Weights of a small contrastive audio-text model: encoder arch ecapa_tdnn, encoder norm groupnorm.
Rows from block 3 of the text encoder of a small contrastive audio-text model, named by matrix and row number. Rows with one number belong to one neuron. Each number is 128 + 32 x the weight over its row's rms, rounded and kept within 0 to 255. All counts start at 0. Numbers have three digits each.
After each neuron's rows are labels from the 100 texts, of 14976, where the neuron reaches its highest value: "tokens" is the input token at the peak. Only what is clearly more common there than usual is listed. The data: short read English sentences (LibriTTS-R). In brackets: how many of the 100, against the usual share in percent.
# fc1: MLP up (text_encoder.blocks.3.mlp.fc1.weight, 576x192), inputs 0-95
# fc2: MLP down (text_encoder.blocks.3.mlp.fc2.weight, 192x576, transposed), outputs 0-95

fc1.351:070151087094063172156099138134121127138133058131169108175104123134078126108155069118182117161114167157145126137129128111147159154091097097113114067094125128132094102149124173145128148106124112124152151102097119131127166177102161145052105078115141165117099128102134146169146146166117150151
fc2.351:161169092132056148129173134129120097101184103123132106165122091151168172134158129168190109101125163094124109111134139163100173182093113121117137210112163137165121110145130088119123116119113126122150082125107139098120135170147168119137176050156124137134209198123136122148114185118077138161
tokens: "oh" (76 vs 0.1); "all" (16 vs 0.4)

fc1.283:091141156149106140136123176124151140091135118158125108146195144144079093127175082087114163145115125130134117142164089093214101149099104118146113127097137084146118089092175103120093047131121083146116119127154134137191095167117122079108156151165087115136126133166132084158109149073127087106
fc2.283:126093091128120164119077124109131133016136103123124174145110136139109084116176079179149138092116075131130127150145071091158146124144168139136109182095100135157093118120114165099120088129146124164121144110149144089128140137033136124126094173152123092088109109171108131127133161092139139150
tokens: "have" (83 vs 0.5)

fc1.43:077109118089119107142128108123138101142121135115122120119149129093137123089146144122090099128143199222133123063132113163167107165122127100138132149160177136154177147163208158144121101193169122157084152146086131094130108177180059156144180140167137214131117098113135164142141145102088145113
fc2.43:170175143144193171172138181129143133104194105103124110189165110135135148125090084140150110119164138177097123145134133127166077089109188167120153115117180128105132136101162177113166122172106138180085098117078157200132109143179092107093164182089143137101134139112136129153133198123137134139
tokens: "see" (98 vs 0.2)

fc1.30:098084113134124130068130107128103100160066113095149073160142129156159156160128119166125159072179116140108152148182107129105117154136173159140129109164144143112151130125127143134157156082106141140162157109071144147173232135131126126126189100176114132088099113102098041211133110142077159117
fc2.30:105135070160099138162122104133117147168173069132137132085137089153087154118190202160140094084116047140086158108141115121170120057134138098166103161113121102127121111132073154094135127096196118144116141167088096089118111215106119153129127069164123138121130094116160114099178144171130150144
tokens: "will" (65 vs 0.3); "does" (8 vs 0.1); "won't" (7 vs 0.1); "wish" (7 vs 0.1)

fc1.533:093154133068155120094098110138146077158119127153067091111109074145088148164138121126184113166154144121176113116184116115193189123115091137167135132063116160148132090166125117149107087160081122086113144141125115143126147112161184133101139156102181173162091080108107202059118111094134095097
fc2.533:167124098158031094156121077101141129121168171180093148125136161090149119091142127138125123116165161083117128092143158153166132117163141164133141113096115125141138148146102130136127099113141131123077126140111156125115155126119131150109075096074103124143086139194066128109125146124177159154
tokens: "he" (46 vs 1.3); "you" (35 vs 1.9); "here" (14 vs 0.2)

fc1.147:052162162101101114162122129137129111096124071075083123094149162124100134113169127119153076163116154144198135138129162085148149163143120099141119112136193139174082130172110210122105154135133154108216153087174074140089140120154150128100087140097068117145133135122115098086106105112050070089
fc2.147:176156165170139117150134149094126142124164138107111085094127100106158131110124119090152157113171169066126110146164130072131119099107076181112118149111153110155088120126138116148123103185109110134155120113140121143103150160198118139068152097135103108145123172057143131124128116177141078099
tokens: "i" (78 vs 2.3); "i'll" (22 vs 0.1)

fc1.575:128147143136096130127103105133095098126159139136129142156127085116085128145141172164098116085112091085134081133105142130156118070133129085153157193112179149143140128194171132138090110118162140111073162152179072130100176070150110127177175143145088123098055114074077106149154124107114131079
fc2.575:149157215164080151098134138112126168172134130189096154102134123195134078132076169124105117084116148179104148128164108070146096157113175211126102120117129115148163136150089105162096126133167141089159146143160083162113143138092094132176145176054146136145106120155071128137149128174150106138
tokens: "came" (12 vs 0.1); "come" (12 vs 0.2); "can't" (11 vs 0.1); "tried" (9 vs 0)

fc1.546:132116121098177125145117145128088117143148099143174108133146099156099125062125144143137180118183117066148108128177163109111198088167129109143130094122123117107100165110144112118119068132133086099115078059128150132160156140095097181085153127145157148143132125106092133117117082114107141082
fc2.546:093168127131191150169087164124112124148132147091099056112129130128110152118056102119136149172118168071162104175136170091127055130136129097129168138124179142086168091106082092145137132157096145090058240098182132140127164135088101105150162115150127128150115118172154135106122127100110111169
tokens: "he" (72 vs 1.3); "you" (25 vs 1.9)

fc1.204:074136127066123187168137112172177158069155082100178133103100149180150182152159089129142088146094128187114111076081143148108122100118063123148137166094169127132111189161139138142139134108141147165161135148162124152088102229097137113163108157145104148121101167169146147217134088126101152103
fc2.204:121171082040152138098170083054127117069171133128103118164126093207142201143186076151132114150139112106100125129107160140104136129104133070118147126131047120102118117130119110081144115059131147180123150152140226127134087177095146144123225148132114176145158115105087116113160119106104103133
tokens: "his" (27 vs 0.5); "mr" (24 vs 0.2); "there's" (12 vs 0); "she's" (9 vs 0)

fc1.305:175070101170087138087089111146134070108087142115138120144105157205108162165151164151135161143112155115123145097083132170126141099130130088155090144065132098145193098164121076148095119169147103161173136130142068128078105166132124145098147094128111149116151163090155065158103187104128094108
fc2.305:150121117138131150151167106082136120096124157156139108174127113154130220139131110158114117106141105161122108103166113083138124150130108166120116115157149149198142151095189124084155118156093155174105122112096077134117103101138078152117106169114089062169115217143152153156117169125136083154
tokens: "have" (32 vs 0.5); "ever" (31 vs 0.1); "other" (28 vs 0.1)

fc1.137:124084059187139085136094211173098135123100143135137140183127116117116126111130132080083080150118141132137154112123094132090125122135135103148157106131088152140074117121176170103151096124097140094080153087125142130136193125121065135135164113135107115084103138136150105107107108134101146143
fc2.137:071148134030143137143127078056124116095133071155155131103157138061119187123162142165146137185118114111136076115140093089151144154156097178120082131069122086186139153105160106134094133117137119078121124123118104177149136143073188072120178074143109196117117104175142128107077124066112090118
tokens: "never" (31 vs 0.2); "however" (12 vs 0); "held" (10 vs 0); "haven't" (8 vs 0)

fc1.554:109095142087177083123143117080172174090143130175162118172092112152121142145109106091151160074158112039088131080110155160172154060145202128224143141121131142128110123122148104107102123094059205162118088087170118113119110112059121126106130133169117134108158132113213135154097083170135159155
fc2.554:159167086155075159190100114163142113067169171153115085097142135115160138124085159138121084092120201185176149148117155126166112073138102161110170142162166129171084085200120151122105146138096153052175121129145120091149147178185115120121094148186150160149172079097134093139150056155126155082
tokens: "back" (32 vs 0.1); "without" (18 vs 0); "that" (18 vs 0.8)

fc1.118:074094100126091141117084136115196137112141209134112145135168119152119207134124099103166173115128176114107150136117112141169132176093067128129121071140125133091143132134127107136097173114136100127084118134125124236151201097163069127091148102116126120090095125107149134184121087173135123069
fc2.118:076088068150129100087110105148118139113064142206101147133107123129089182151136153058153156150177101043111146050117112143171163120080101164137146122124106133101150106123045205134203166074137134089077100106097151149162148100111117114154088099184132145081105168185089136146114129095106131110
tokens: "never" (80 vs 0.2)

fc1.432:112072099110113157130092116163141153133132107075074138116130140155116153158186139100097136151046125124122151134145116153165078129155152139138078118181071168152119114191100183131082148158189125117090128148150074138110129122149131140143214116058110135059118187131127104117122024095161121123
fc2.432:109070116137120081080109122193147156077156123153124137098117131091086161112142114071105126110130169104092115120138124172123178181111115204119133058131114161126117178130137095122149113120144122112037196141108192106137111115119123135165075100138165168145135144153163153111112085180165166161
tokens: "the" (100 vs 3.3)

fc1.333:143157112144136081130167181106179105150130170169123095149101073108124137076109123128180079124118133103165142148068135158166186167125124168196124085079167116163144092111097150096078099118158098146089139108108075195157174080117099146130139151114064157132097127190213134111149089131120121137
fc2.333:119170066131088148124149106145135152099125160123139110101149140134121096109053161170143111132161138161156136211114119145179169188134123082153187112112094101149117127097118111124109083099135108095122129126140053171148164168133134112132102133116113114130107059158170120117147117079187102161
tokens: "if" (77 vs 0.2); "it" (20 vs 1.5)

fc1.434:119182168099125082134168048163107166158132000132107143196109142153083104146178092130174121113063159139138098121138121121133132138147091141105156108144111154165093155169118156195136101095164183137170143101130132105098186192146172080158116120104147130133059162122175129127079103219083149095
fc2.434:106125148149094118125132107151178128128199131091109083131139137117143130123156186150105129053082219130120139176117147096153148128156110155114123125111110117142138109199127067118173143111110168137124052103172100073126136110175104094084146077140112141139158125122161149084139169154102134114
tokens: "i" (80 vs 2.3); "i'll" (19 vs 0.1)

fc1.517:080104141088154121155096084164154055132152146108108150139188141115140133147074130130146157157113076093179168163166115083064107153156149154130115110150120062113109152107206134119157151083050110169093156128107157088105096085059127146144123129132122084100143171106156135143138152114160128185
fc2.517:104170163160119134114138149130147153089127100181161163116144127182131102113144102112162122134182132118098145154134116060118130191103149178117105120106089145137092133151200175101109128093090121123101146135113132186166135073166144131112071148168150096148156150144098107100153093137137103161
tokens: "his" (83 vs 0.5)

fc1.357:101142151137119093193147143112135157121138183125204142124104121077092094172102127118146168137156156115148139123151159098065169115100097100175097152115121130109155177163173127126168102124157077069125114101141146101143090039158076107126070096220160107059151139132134105114133139146124095105
fc2.357:076153122083132108076157131125112126146185063163144133160108147185181097133136100077145111098075114117120136118121162141133122073131094163137117126119127119114110089121119144126210103095117108144157162147114140123116105053122143120133169153135142215147154148202164115110123091109149112140
tokens: "here" (21 vs 0.2); "fear" (19 vs 0); "feel" (12 vs 0); "hear" (8 vs 0.1)

fc1.277:091101088122117134153169164124121080155102096125132108167080100134143094120108133138085094103106088093112155095157131155088135070119084122175149125113146143139097141050045142136125105067150103082093134126119134168117083147101114141186216121088165110110081196134140094150123110123093210084
fc2.277:073101200067108131029154135074104151114180126147143116126124033112134111142105110147127092178179162146115129083116172148070082135128104171139120099148117112121110144146130156198146132093084133114096097129122051133077124123046083123082135130086108057108098148107151123114114104110032155156
tokens: "tell" (40 vs 0.2); "turned" (19 vs 0); "told" (14 vs 0.1); "shall" (7 vs 0.1)

fc1.439:075163121093089167174197130070110110138121105165096098142113101139118137078156108128169123117177141056068182125139120122168113164150179164147081185123110144091084165063131133128127097108097121191120157102195098111141114144145128106059137133104111097111077153176151095152165128151128112134
fc2.439:206129076132071137125145147128125163215123119062110160128101111098156167145113122121139118144204131166083124089121093164154158112084205132152144172120062152151090110106126104091141156140102117176138134095123166085141127128109106126115131103177045073077126109108209158131126137162110131190
tokens: "cried" (41 vs 0.1); "child" (9 vs 0)

fc1.104:077150120156057144119156132116171102180132133104134134124192107100136113082101186091148185097129117139113147156084112071144148099118156119115120158158130086090173091135075144070150055102141157156086139113137169127079068098153090138144111092119095109066122114134169185119142128136107106137
fc2.104:086055087117107178125120117171136185133159122163101187103142197150109142119182126144123160098087165121137138086123140137175149114126107156126144128114062128159176126145139068150122143072166121100164151139097053142128152132118085138131128148096166178087156093204169111144127180203181097139
tokens: "here" (42 vs 0.2); "near" (11 vs 0); "york" (8 vs 0); "hear" (8 vs 0.1)

fc1.234:083185108082136093111101128110176088153057094130143053208065186149109086155106117083154168106127114112099130126162149157110135137148180152145182167126173118123157174083113134144102139143145157122048095124088129151141114129111141145137101153184165093105103118090146138147142063148121151167
fc2.234:090156126143107169131104137161113200128123106138152092105110118122129150126079124077110141141077082089183139134147178104145096123171143158168124190145170122095145227085083098153136119090039121192103140152074146176136127150068114123132111099142144071149127118138117164143107147048102102116
tokens: "tell" (36 vs 0.2); "return" (17 vs 0); "turned" (15 vs 0); "town" (14 vs 0)

fc1.22:079119088112152149123131100160110116118111119081114128096150150171152077114115119155137144128110146116092098137152153141094144098147099194164123160126127106094118161103117186106143120122179115095121155164077103106100153137169084061101113179172145116078098101108177126169098131097076161085
fc2.22:105125095168192166164119150120128127144105119081141075109131117131130162120141107105125113179124111128184132130132114102113225139112127096136126119154124164121138140141162125141102128160160144126154255121124118136135112131108131158127138078108131087112177128113137139131137144154065139162
tokens: "you" (41 vs 1.9); "to" (23 vs 1.7); "too" (11 vs 0.1); "two" (9 vs 0.1)

fc1.50:096159120106171137151104147173114133173131127152137104119177080204132074112067081131128088081111106106131138102153139136127160082152104173122162134132146160137138159124169123129090124122128112139090137139092108136072172172131110145161126163109189089139162112057110164146132098079106124094
fc2.50:136123148162146171116164140091111101083113148092141070105137122185117086125146133171095088156162183124133126166107178121131137167075165160140160138131132148184128137135123156108193153094102137162115075152100111176089110151136079145126167164140186106139119151100161098164164054183019138148
tokens: "see" (53 vs 0.2); "came" (14 vs 0.1); "turned" (8 vs 0)

fc1.96:100130109082216101130100179157122136179112088118109166182104118135107110126117159095140138129115100110077136079147128146103131181151123128189085168114174142122152100146127119151146138151169048137101101108149075125170119193103108152117128137176146110110094171102176106181068082141125114126
fc2.96:181186083121092118107147167142127153170068117173119183137113159174181128107113195138136092074068095126211124045124144154166127143150119144130114143129155128105146108135146076213085145133117121163143104115153125140102160094123140126141136137159202124113133125109112114141132118129200105140
tokens: "tell" (35 vs 0.2); "time" (32 vs 0.1); "town" (9 vs 0)

fc1.42:095091124130103066207070132170133139177094142164149099122154111200161097190152108106117121119145072088106187167068143086144102114138171136087125081095169145093109174121081139139164086153067068145126129131036115170122156161085116123136073108096145115148067095087088123111079128102114094091
fc2.42:153098203079103110140146136087133127133077133175103118097126145114147121114157094105121181107093155124103124148096181114114117165108178088111148099150161127130118132120154132177169123190135117133123116117110078139108118194137126134147150105129087097056131172018066115157083115174012133125
tokens: "and" (32 vs 1.2); "came" (21 vs 0.1); "them" (17 vs 0.2)

fc1.124:182123136100145129132161112163145089137094182193139169133120135142082111110061132108152156088148135146199119155127121118132237149120122109134122162113115117092158101085121199112058108164133147130111100092124054165135146121117123184104117102143117095138124190142186137129210072189102129124
fc2.124:106158114116082124115121100174197148105151179102137115134136135128172047146124108082108107209168095154148146141132160112195110160088137114105152113140120105105163143126061137145117093165179133167097175121150065188136161194159118156127098121116103153087159097152113141111133152141201136123
tokens: "if" (39 vs 0.2); "what" (23 vs 0.6); "but" (17 vs 0.5); "it" (17 vs 1.5)

fc1.259:129069104139138110139068154148119132152089104121186121131109138150163075203112150100095075038128162162099133155075194108137142137155158173121195154087134186153166121110090110132116142088103152137145094174093114131137161067159122083102138128098143070143127160142100123156130110115101156158
fc2.259:151094113132138196008132108128138128061137080136091073045116172112126196144150085076114187078122108112116130105146092107121150135088112133124102166120090102170102153164157132068208174151164109210156165111134137111107091103144138133126132172151112138110149146165139163116124129107122153116
tokens: "been" (45 vs 0.2); "very" (14 vs 0.2)

fc1.556:134109176144106148136149107132135151156137121167144138174141139134088074111113098146112118137099110051130117138116136151143110147120072104134164179122126178096085126147143148156087102080142090106101068119163088152139155142107191075094158074099122108144110086113151140157134130163144124075
fc2.556:056118194124060105131135141149112148070132135166132127123127101122122085133117163114113073146130128157142119097110140078068095167188112091151111110152163152118143119124098177093133144162141156131130102127129112116120142117061112096108086097126135119143124158151081144139130161085116115145
tokens: "have" (32 vs 0.5); "i" (30 vs 2.3)

fc1.402:079110079152165112133129168146128098087078159176209123065151152140110116064130168105104185148125175146136136138176126143100153100092085155175139131147181181138102133115192067119144178124152158141141159171119106124105094164124100172135160149118182148165156085111137134110133167128099109129
fc2.402:160137078124136144161164155172126111136054154084111193086135045137108079138115124175101131094103110081106150121106046123127086187155130124109149134119127129079136121116107152113151157101084114160100088157120087199113156161139152142158111182174182156135101146111140133152163077114076120059
tokens: "see" (53 vs 0.2); "seemed" (13 vs 0); "still" (13 vs 0.1)

fc1.272:126148093135103149158175116091070078124135119137106137160140089133115152166148124119161080128103083113198179094120114150144108069115128160168076160152091170167136030152165131158067175081110100168077110170083153142141142165124123148163125102164134048134074100127184113072088120071140145097
fc2.272:166169136133091160132127124194131097132152139095206129050142166133106108133119118090181107115108082153157136138119093090110122146121090160110126116134105146099158090136165107145122152066149098118162129091091095054105120140099130154112137118121172120102151137208086108131091156104173085127
tokens: "the" (97 vs 3.3)

fc1.406:141139119091181114129115178121099100132145154159184169081133152198085079100191102158120158127100146165142122142103166118123177079125113162121111120060134123111163147139177090162111131132146177158113099166126126124117185203100169155202121123163175063145159195080113129157168125186116134091
fc2.406:165154180125118158122119122182149090164098119142128104182144104156131157125194177150121085039123202169128151129113110116145132137136128158141179135096130097199100199153137123101155163115099094128148071137109102124117123142110097135136182140084106164112041104091168097119131123094153090141
tokens: "see" (42 vs 0.2); "she" (13 vs 0.7); "sure" (8 vs 0.1)

fc1.91:037171076155090075119138054145164115114142129160157122178133146107110127125114070128121114142136087140112146154124137119105139127098129190170127151157130141154137138129189179078083115091068168123124108122162102093165075089093057136095086081118068062106113112123130140102159175090077130143
fc2.91:179125171182122147067138155134104132080108101210145178125144132180152075152112165126156128117181097182070133190129196127109139116144173174138113109117069129116084125118124133128214062109079115149135187118131154139126172079139101140118096160225132076179100136149183134109145119126184118156
tokens: "his" (79 vs 0.5); "is" (9 vs 1)

fc1.389:097100141129095146157076113123045137118169154161151130124146164118109146146167109122104079147110098133152140144133162132193093211162153117139107147121076148118192149148111140080047166168170126100078159091073147130134143110154103109115134063110129141112101152095122149115133134160127144136
fc2.389:100102141097111135095132113133152117109128149113106114114135106086086194117141140025138184113134112014129119118113117094142144128136103138151117139124102165153135140125083173149206149113087115152072131175124124170120094139089095096128078162126175132070137143194057114143121066097156101066
tokens: "the" (60 vs 3.3); "never" (18 vs 0.2); "ever" (13 vs 0.1)

fc1.14:081186093126161110118118144097064115127148171123142069128116150190158186099119088108088215133107160122168106144134085127079146068116101123169083147096175130119137136145117142123114092129086155083123175153082123131134189129165150103116098123117100139104098101131155142167104104141155092125
fc2.14:079144157078148157138140104145125150143146132053137065057127108149112186128075098098129102188036091086163139089114070077086098120142138080143124128102186115120144098110115106154104168129109109136148126130093140179145109166157137118161113162129156153145090139098121122134125118161125116164
tokens: "you" (53 vs 1.9); "is" (25 vs 1); "used" (9 vs 0)

fc1.83:113092055099112138156086102112179122044160172150100095087065145105102067112084108116126137141132106092060143151158149126188145205084163174138218116150150152137104127157103174099140111147127148104112145117161131131166101124151107108149109065148106117142131132158112137142093073142139131125
fc2.83:133020118129162105126120094122105172090153133141107148126139108126117185139107138145121139147103146109133159114132150187155147124107172218112186107129120098181135133122143186139089147162121116154103143114104139149135146122159107108128107073128159093099093213173174130101097059132129160178
tokens: "the" (100 vs 3.3)

fc1.119:070195100138116119155078127151172158123101086164150159141105145161094165141193149127140118123127135163110195151145081039118182101159140134096089133124067057167156093069105136117120133151112145103134121102156093100153076130083052150196095115075127126121213122069118096112076090162153102155
fc2.119:117180132057091162106105117153131117196091097123141154137127151148119148133152158131132159091086105127134134095132139165149026139153097128134128076095104165183193127136082125164173126059100073107118176132154083143143112135116141135180142174127129187098111112181124093145139149179179114153
tokens: "here" (50 vs 0.2); "you" (34 vs 1.9)

fc1.7:114104129123087113084108157132153126123140127155106160144177120144084202149104116101147129124132068107153166122105165121037076131150163144142143093148136148145126138143095126068088155126082073140155141113129145167118221111112114152145135147094158186140139139155128062177070144089134113146
fc2.7:064140171178111108124137133091121104133101121120120121146134055091136107132139104088132107125075111083093115136127104155164149141128120133130133198113154116140142163115144098185110143077137140133132069151132173172103143118097130117139126104030114160113128155160141126118092168142192138148
tokens: "have" (58 vs 0.5); "not" (21 vs 0.7)

fc1.208:076099141157117140124147082107147054072120145134191091160172165109125102114119161092136152132127134085166181039160109123188131103136155118076147144133082134122133092133132160128125099150103121161119088093149141120104110128129097112136118139160147160159181123092117135147152153200166097074
fc2.208:157095125158120107168098123166146170063152137141145117133113090157114138127161120139093217109089132177140120046107113135169188104136147128130130099159177085197142121125201143105153111111143149181176143109091078064129109124116049140144140166220086123052138112134173152140134074118201143145
tokens: "back" (32 vs 0.1); "up" (26 vs 0.2); "life" (9 vs 0.1); "right" (8 vs 0.1)

fc1.497:092124178096107093122128076096079130168098150087154091058125132144067144103139117152157174106162135089159089131115111096125141144146137063212077145156174139140158131133110149117128061074121132074122150140119167119181149111147137099095092070182114120144144069101108135130084094102156124110
fc2.497:029109117125169144125078100136114142096145093031108126165135082124141089134131101123121192211105122160157124163148124053138161172120151096106096157147130132132142075163096144158149103162115131035088190087111133112129123120076094116168112144156217118162065119151120119109126087090106118172
tokens: "you" (95 vs 1.9)

fc1.475:134149190094158098140123122106123064133148115146215120093154101166103139092120152146135114173130192114151140164129144138173146177133131133138089081151151104164148054124089135123119063147111111045120097114167120073133082138169110140102112150182123129180122101115124125114170066141156073112
fc2.475:046080120091090135113127121112111133091096133124163089150124145083126092172094120136152142118160132142134127150135122100140126096156127117137109082106076108149117136134109142196082128158109138094082146127154096091131180130095068111113150063106126164109120114126119123102093102195088126225
tokens: "he" (90 vs 1.3)

fc1.187:037128144093075129110079181069140110135112134123104144129129156125154136110140116107103150094113090170138106083112171106105162099070138154107092128172168105165109148138118184128138089124161116088170072137092124115151170143066064142139053135104183138101208099165110125048135130154101111182
fc2.187:148161148104187086044171082127115127157100095154119143160143119102118102131114194140103152056097090125056134118147109168177088151092129119137131111173173138169176108139148143132159079074104114091171156105108106137146097153179094122139109108171138147104157046183125147136139080119110134118
tokens: "here" (84 vs 0.2); "hear" (7 vs 0.1)

fc1.524:115126107125213119131134096102075106123152113136112090094108140153124104154122148088140155049122169131108101123089110097113082086138079090201115124168197168151116170187147140102088182147169139096141142125111088106141110199152125111111130154110102126102098173116159161135136166193130136125
fc2.524:148133121105192196069124096128144106168143109152110156116141140122131090129058055138099105079142173157131167153128145058178121183142141173133182206082150090094125128087092150125100151110160089134146136122157112122123089121106145148159134137094115118135120126185098138147163123152120129134
tokens: "and" (73 vs 1.2)

fc1.46:106120129135115162175152121101127102120121140125118109146103127134125116107115159083174126117136125092084180150219110117174119113178122132123156134162146097068192181213128167173160089093139155093111137189127144157105096101117134144166073127191175105112137099085153076139092150162154143114
fc2.46:124184158126000144052155175230137118135147068136140098137128113171144144152099134090128130150115126133191144120167184194126079132155110172123132137136157116143129140099181186185132120164111078111188104128128087193139154116145122169106140092166121147057147164116127155141124136091109135113
tokens: "came" (27 vs 0.1); "cannot" (12 vs 0); "can't" (12 vs 0.1); "come" (11 vs 0.2)

fc1.159:126121142095128146124104110100142081135149145148125103113122195105109110110095130153106141094157139077093183091182160070156101160115099145079160155207100103152118108147081169142173142128107124129211128135118144135079113141158146197101094156149096149141153100075091113130164048111092091112
fc2.159:205205088101114148105142144151129107169107158094161086129145162117154087147113114153150130121172094111069130112137200030146079123059114085120145082124114151153182150148084128089115147076087098117134101139076054115136116089056109153120117230127143169125186110088079118114139134136189133146
tokens: "will" (65 vs 0.3); "where" (10 vs 0.1); "well" (10 vs 0.2)

fc1.188:069050064126138119155134115130177127124137135095107076078111184094163123084134117153048171101194199156150166135117136150137136099152124159077095070164157109124144121195144088129152165202144118153100130141119087195156173089114070073174109139113160154146130108091101106107136106125098191099
fc2.188:144122106126156138119098113086101087079120102106099094180148102123118141127122089141127130152158093105128098154114172189151069139119119119104151105084103130176130148128149166130175117188102097236006107134083149194097112132124117096093156151131118143111128099169121145134161204167064139128
tokens: "see" (55 vs 0.2); "face" (7 vs 0)

fc1.322:157185089096118110113107187155079084092088139101071145098136145117166152201082106119115158142122153100127155102098136089127146093145122135164066110131141126135123130149153134117090127077092169097140139154125126121089123078188149130095145153129110129126123084106162149077114118076084047147
fc2.322:151224060179118135091157120112085161106120149105122175136124150126124130138110114157132137127098129166150105073129111165137237117127172147138125124140143127145150133100148144150097165101090176089142146090139147104156105176094175124161068069117116142123094089131152136120112069085096101104
tokens: "said" (100 vs 0.8)

fc1.493:154161129126101124149143139102093109141150145096092131127159164098116151065169153101102050091141162121185138154102198088108182131141089138102105133088160133154164182126178180105110124194123182117148140113138056182123111139143187111070114135061085136128136125086118156090151122164129085119
fc2.493:131161177132180134148138147148142138156175113097093094096124123132136028117158118146109075105163213113163116140121111117146130123147100104164108112140139109167131110121163143167072107185107113128144165124150071168111127129134126122114137150135108104116131142040180155112117177136157088159
tokens: "i" (65 vs 2.3); "i'll" (12 vs 0.1); "oh" (10 vs 0.1)

fc1.542:065103159075131183137105154155177104164087096141091176134137168149123109112124151139051114119118143161149114133095095198148127139094170150146090146135186090133145147130173162098172110128157082183089108121088117158190135094187074180150168114129138218094149152145084158130152116139085085107
fc2.542:126107105144187155102078163130146166123122097098119079127136168169114151107161144138139181138191123074124108095097194170129165106159125105138105087122138135148175127105212181130131128183184132210128110170120202181117141171142099098099118185058186197111142108162130157141122119152145108170
tokens: "see" (52 vs 0.2); "seen" (21 vs 0)

fc1.181:146085168177108174207212136034183137180143070189073075150126109135191152151143158084141077114167149119131097135126140143187128120145080137140079124127115129152129103107186137113116139148096084108149087119130106104072154175159109170114167149143156112108136131182177105110110125117129130174
fc2.181:139149118164114096149146120111096135109185142115098086062115124147123075087146153093144144110122165189176127143164112072127183132170187178142129174157095134079159063100136071191103131134107127080066158106100165153129152118171125147135170122113131137100084180052118118124129187138181144186
tokens: "i" (37 vs 2.3); "oh" (24 vs 0.1); "why" (20 vs 0.2); "where" (15 vs 0.1)

fc1.485:112101102151101193146152093114183121093113107126166134144175165153163165098105144136095115177111093128169125112126116121135119154126136115156101123171206120124162158105139111119051080194203117168131091082183117110131096144108130117153128132180125099128120169113147170148139123148156154111
fc2.485:148118094183074120100117119122119145166096120145135119094107139136111145153155146159132140080103137181103161131120097111148073142095120156113156133109076088198139122134182129080190127054078136142140118122146096128158154133111127124102187082088111109116128107150153110140127131175139131135
tokens: "never" (31 vs 0.2); "however" (23 vs 0); "help" (18 vs 0); "ever" (10 vs 0.1)

fc1.253:150107082144149131096111103188079088110129111151132114138152142210167064157146072095071138098082156142097166131078159192182130134143107186132107173129087140140137129161139202157040127096150145097125082094131127125125109098207098208149116068113184161126117097107146154134151099059122107093
fc2.253:127172140180064163156112130139161116135181129056143126113153192155083106147137100192124108125146159103108117142161109141149136101102126192137159135118139156103149158086170114118128116117091141202142137099141207112162124119089085161121163150113176120137110125087155132155141097115092152099
tokens: "see" (60 vs 0.2); "she" (14 vs 0.7); "seen" (13 vs 0)

fc1.488:107110120156175190183155117108121141127110076206163092115156152072125120165137131079116101138181172216166104061145120082133107040095094100108085140147189078076087128101098167099103150120087081154131093130130135128135162140133186144119117181142167118138122179113146078093088101109094131137
fc2.488:115144127176189080165085125093147104120202094136128088074121143042131139164159141107145116167138170142144102088178130120119170104158164167075127220113149139113134159131137129170108183163126120128164130143125145127139139129133148112129145116132129094116129191088089140143140091199131108158
tokens: "i" (30 vs 2.3)

fc1.122:084113103166095155190118135114085123157151164162159166156111155136118138129162124100122120071078057136124112128133152120132129139060126185090131133130114161133111111079108143132090069133133089116136119084115114132096171161161132115161123203096085076161137152156087071142143114052091101123
fc2.122:131099112081117103033134197094159191060151090126124100096142141102121135113152083173138139079123172166107125188129129127107112119197167106169138136118120117151131105138186152106143102095142154148047121153123048128179119131067164102128162213093127071135132140146139132150147092100122072135
tokens: "have" (46 vs 0.5); "how" (23 vs 0.2); "head" (7 vs 0.1)

fc1.427:077121170152156072111107127182127148104147177118090088123091141190159136175166182098130129160137123150104154135147059160118088148139078105093143104120143124079135137159085227147124086115168165165151153166110124140171150110118133128124117132097119138096153124102117141078164143069117079076
fc2.427:088079154092135145077138195133109158136186108145134120127134187090102127126105094143119039113145163103155155163118154128149120111207188151141139150088168092110149081095126114161158104156117139096071125141103129186164088164097140126155089174155162166123071129117126119155142083139076118165
tokens: "came" (79 vs 0.1)

fc1.337:099114115075117150136141127097110102120088111155129106134107176142179096147139069135117115126096140168120138080144139181151111116149114163114158081172141076162149126200150211167137133092166137118112091105109100126114165103140154134131120180108159166153163091088158174115126108132112124083
fc2.337:146141111119169148178149138120127110083168114085111159142141154117154092130117113129135107118146132187103123061147153202156137063144192148129194142155210122140159180077176085134101115150104139127098131145132117167149124174143093134140092177101109155121098100149152131151099153099105147087
tokens: "said" (52 vs 0.8); "saying" (13 vs 0)

fc1.109:127097171127083089120132076156088118132163053101126111178080089153124108160186155144153151162101150071191153125169107103148165116135155128180158157112111103163158167109175135200121098122133136162157125101129162128126167190171201120115148095123111158161081157113175144089125085166173138157
fc2.109:161129084112201135136152114120108128094148086053107088189139086094143128128157150150114136076107178086175127146138158055122129129147159049134153167084148105124127122119111108131120148118085124086126111106147112112157146200172161118118131102168095091143084148103178112146120148125141128106
tokens: "i" (66 vs 2.3); "i'm" (22 vs 0.1); "he" (8 vs 1.3)

fc1.107:108124158145147034086132147081107093114092137148128112161108177141131109075077170097141149174120153087094132205114129102156127142133130168098067146115115139173111128114186153146125153143128078172128147120122081159096166090124118136097123130103084142148115129148183211133075187066105156148
fc2.107:067134174193072160187152136130111120144065170125130167132129119156104089120154131084119144159172164103144130089141087121153114178133112183122100231139107143152090144107190141094126136048117112118119177123182106153111134085068095116135100074138123105115098145138150125140119126114154127105
tokens: "his" (96 vs 0.5)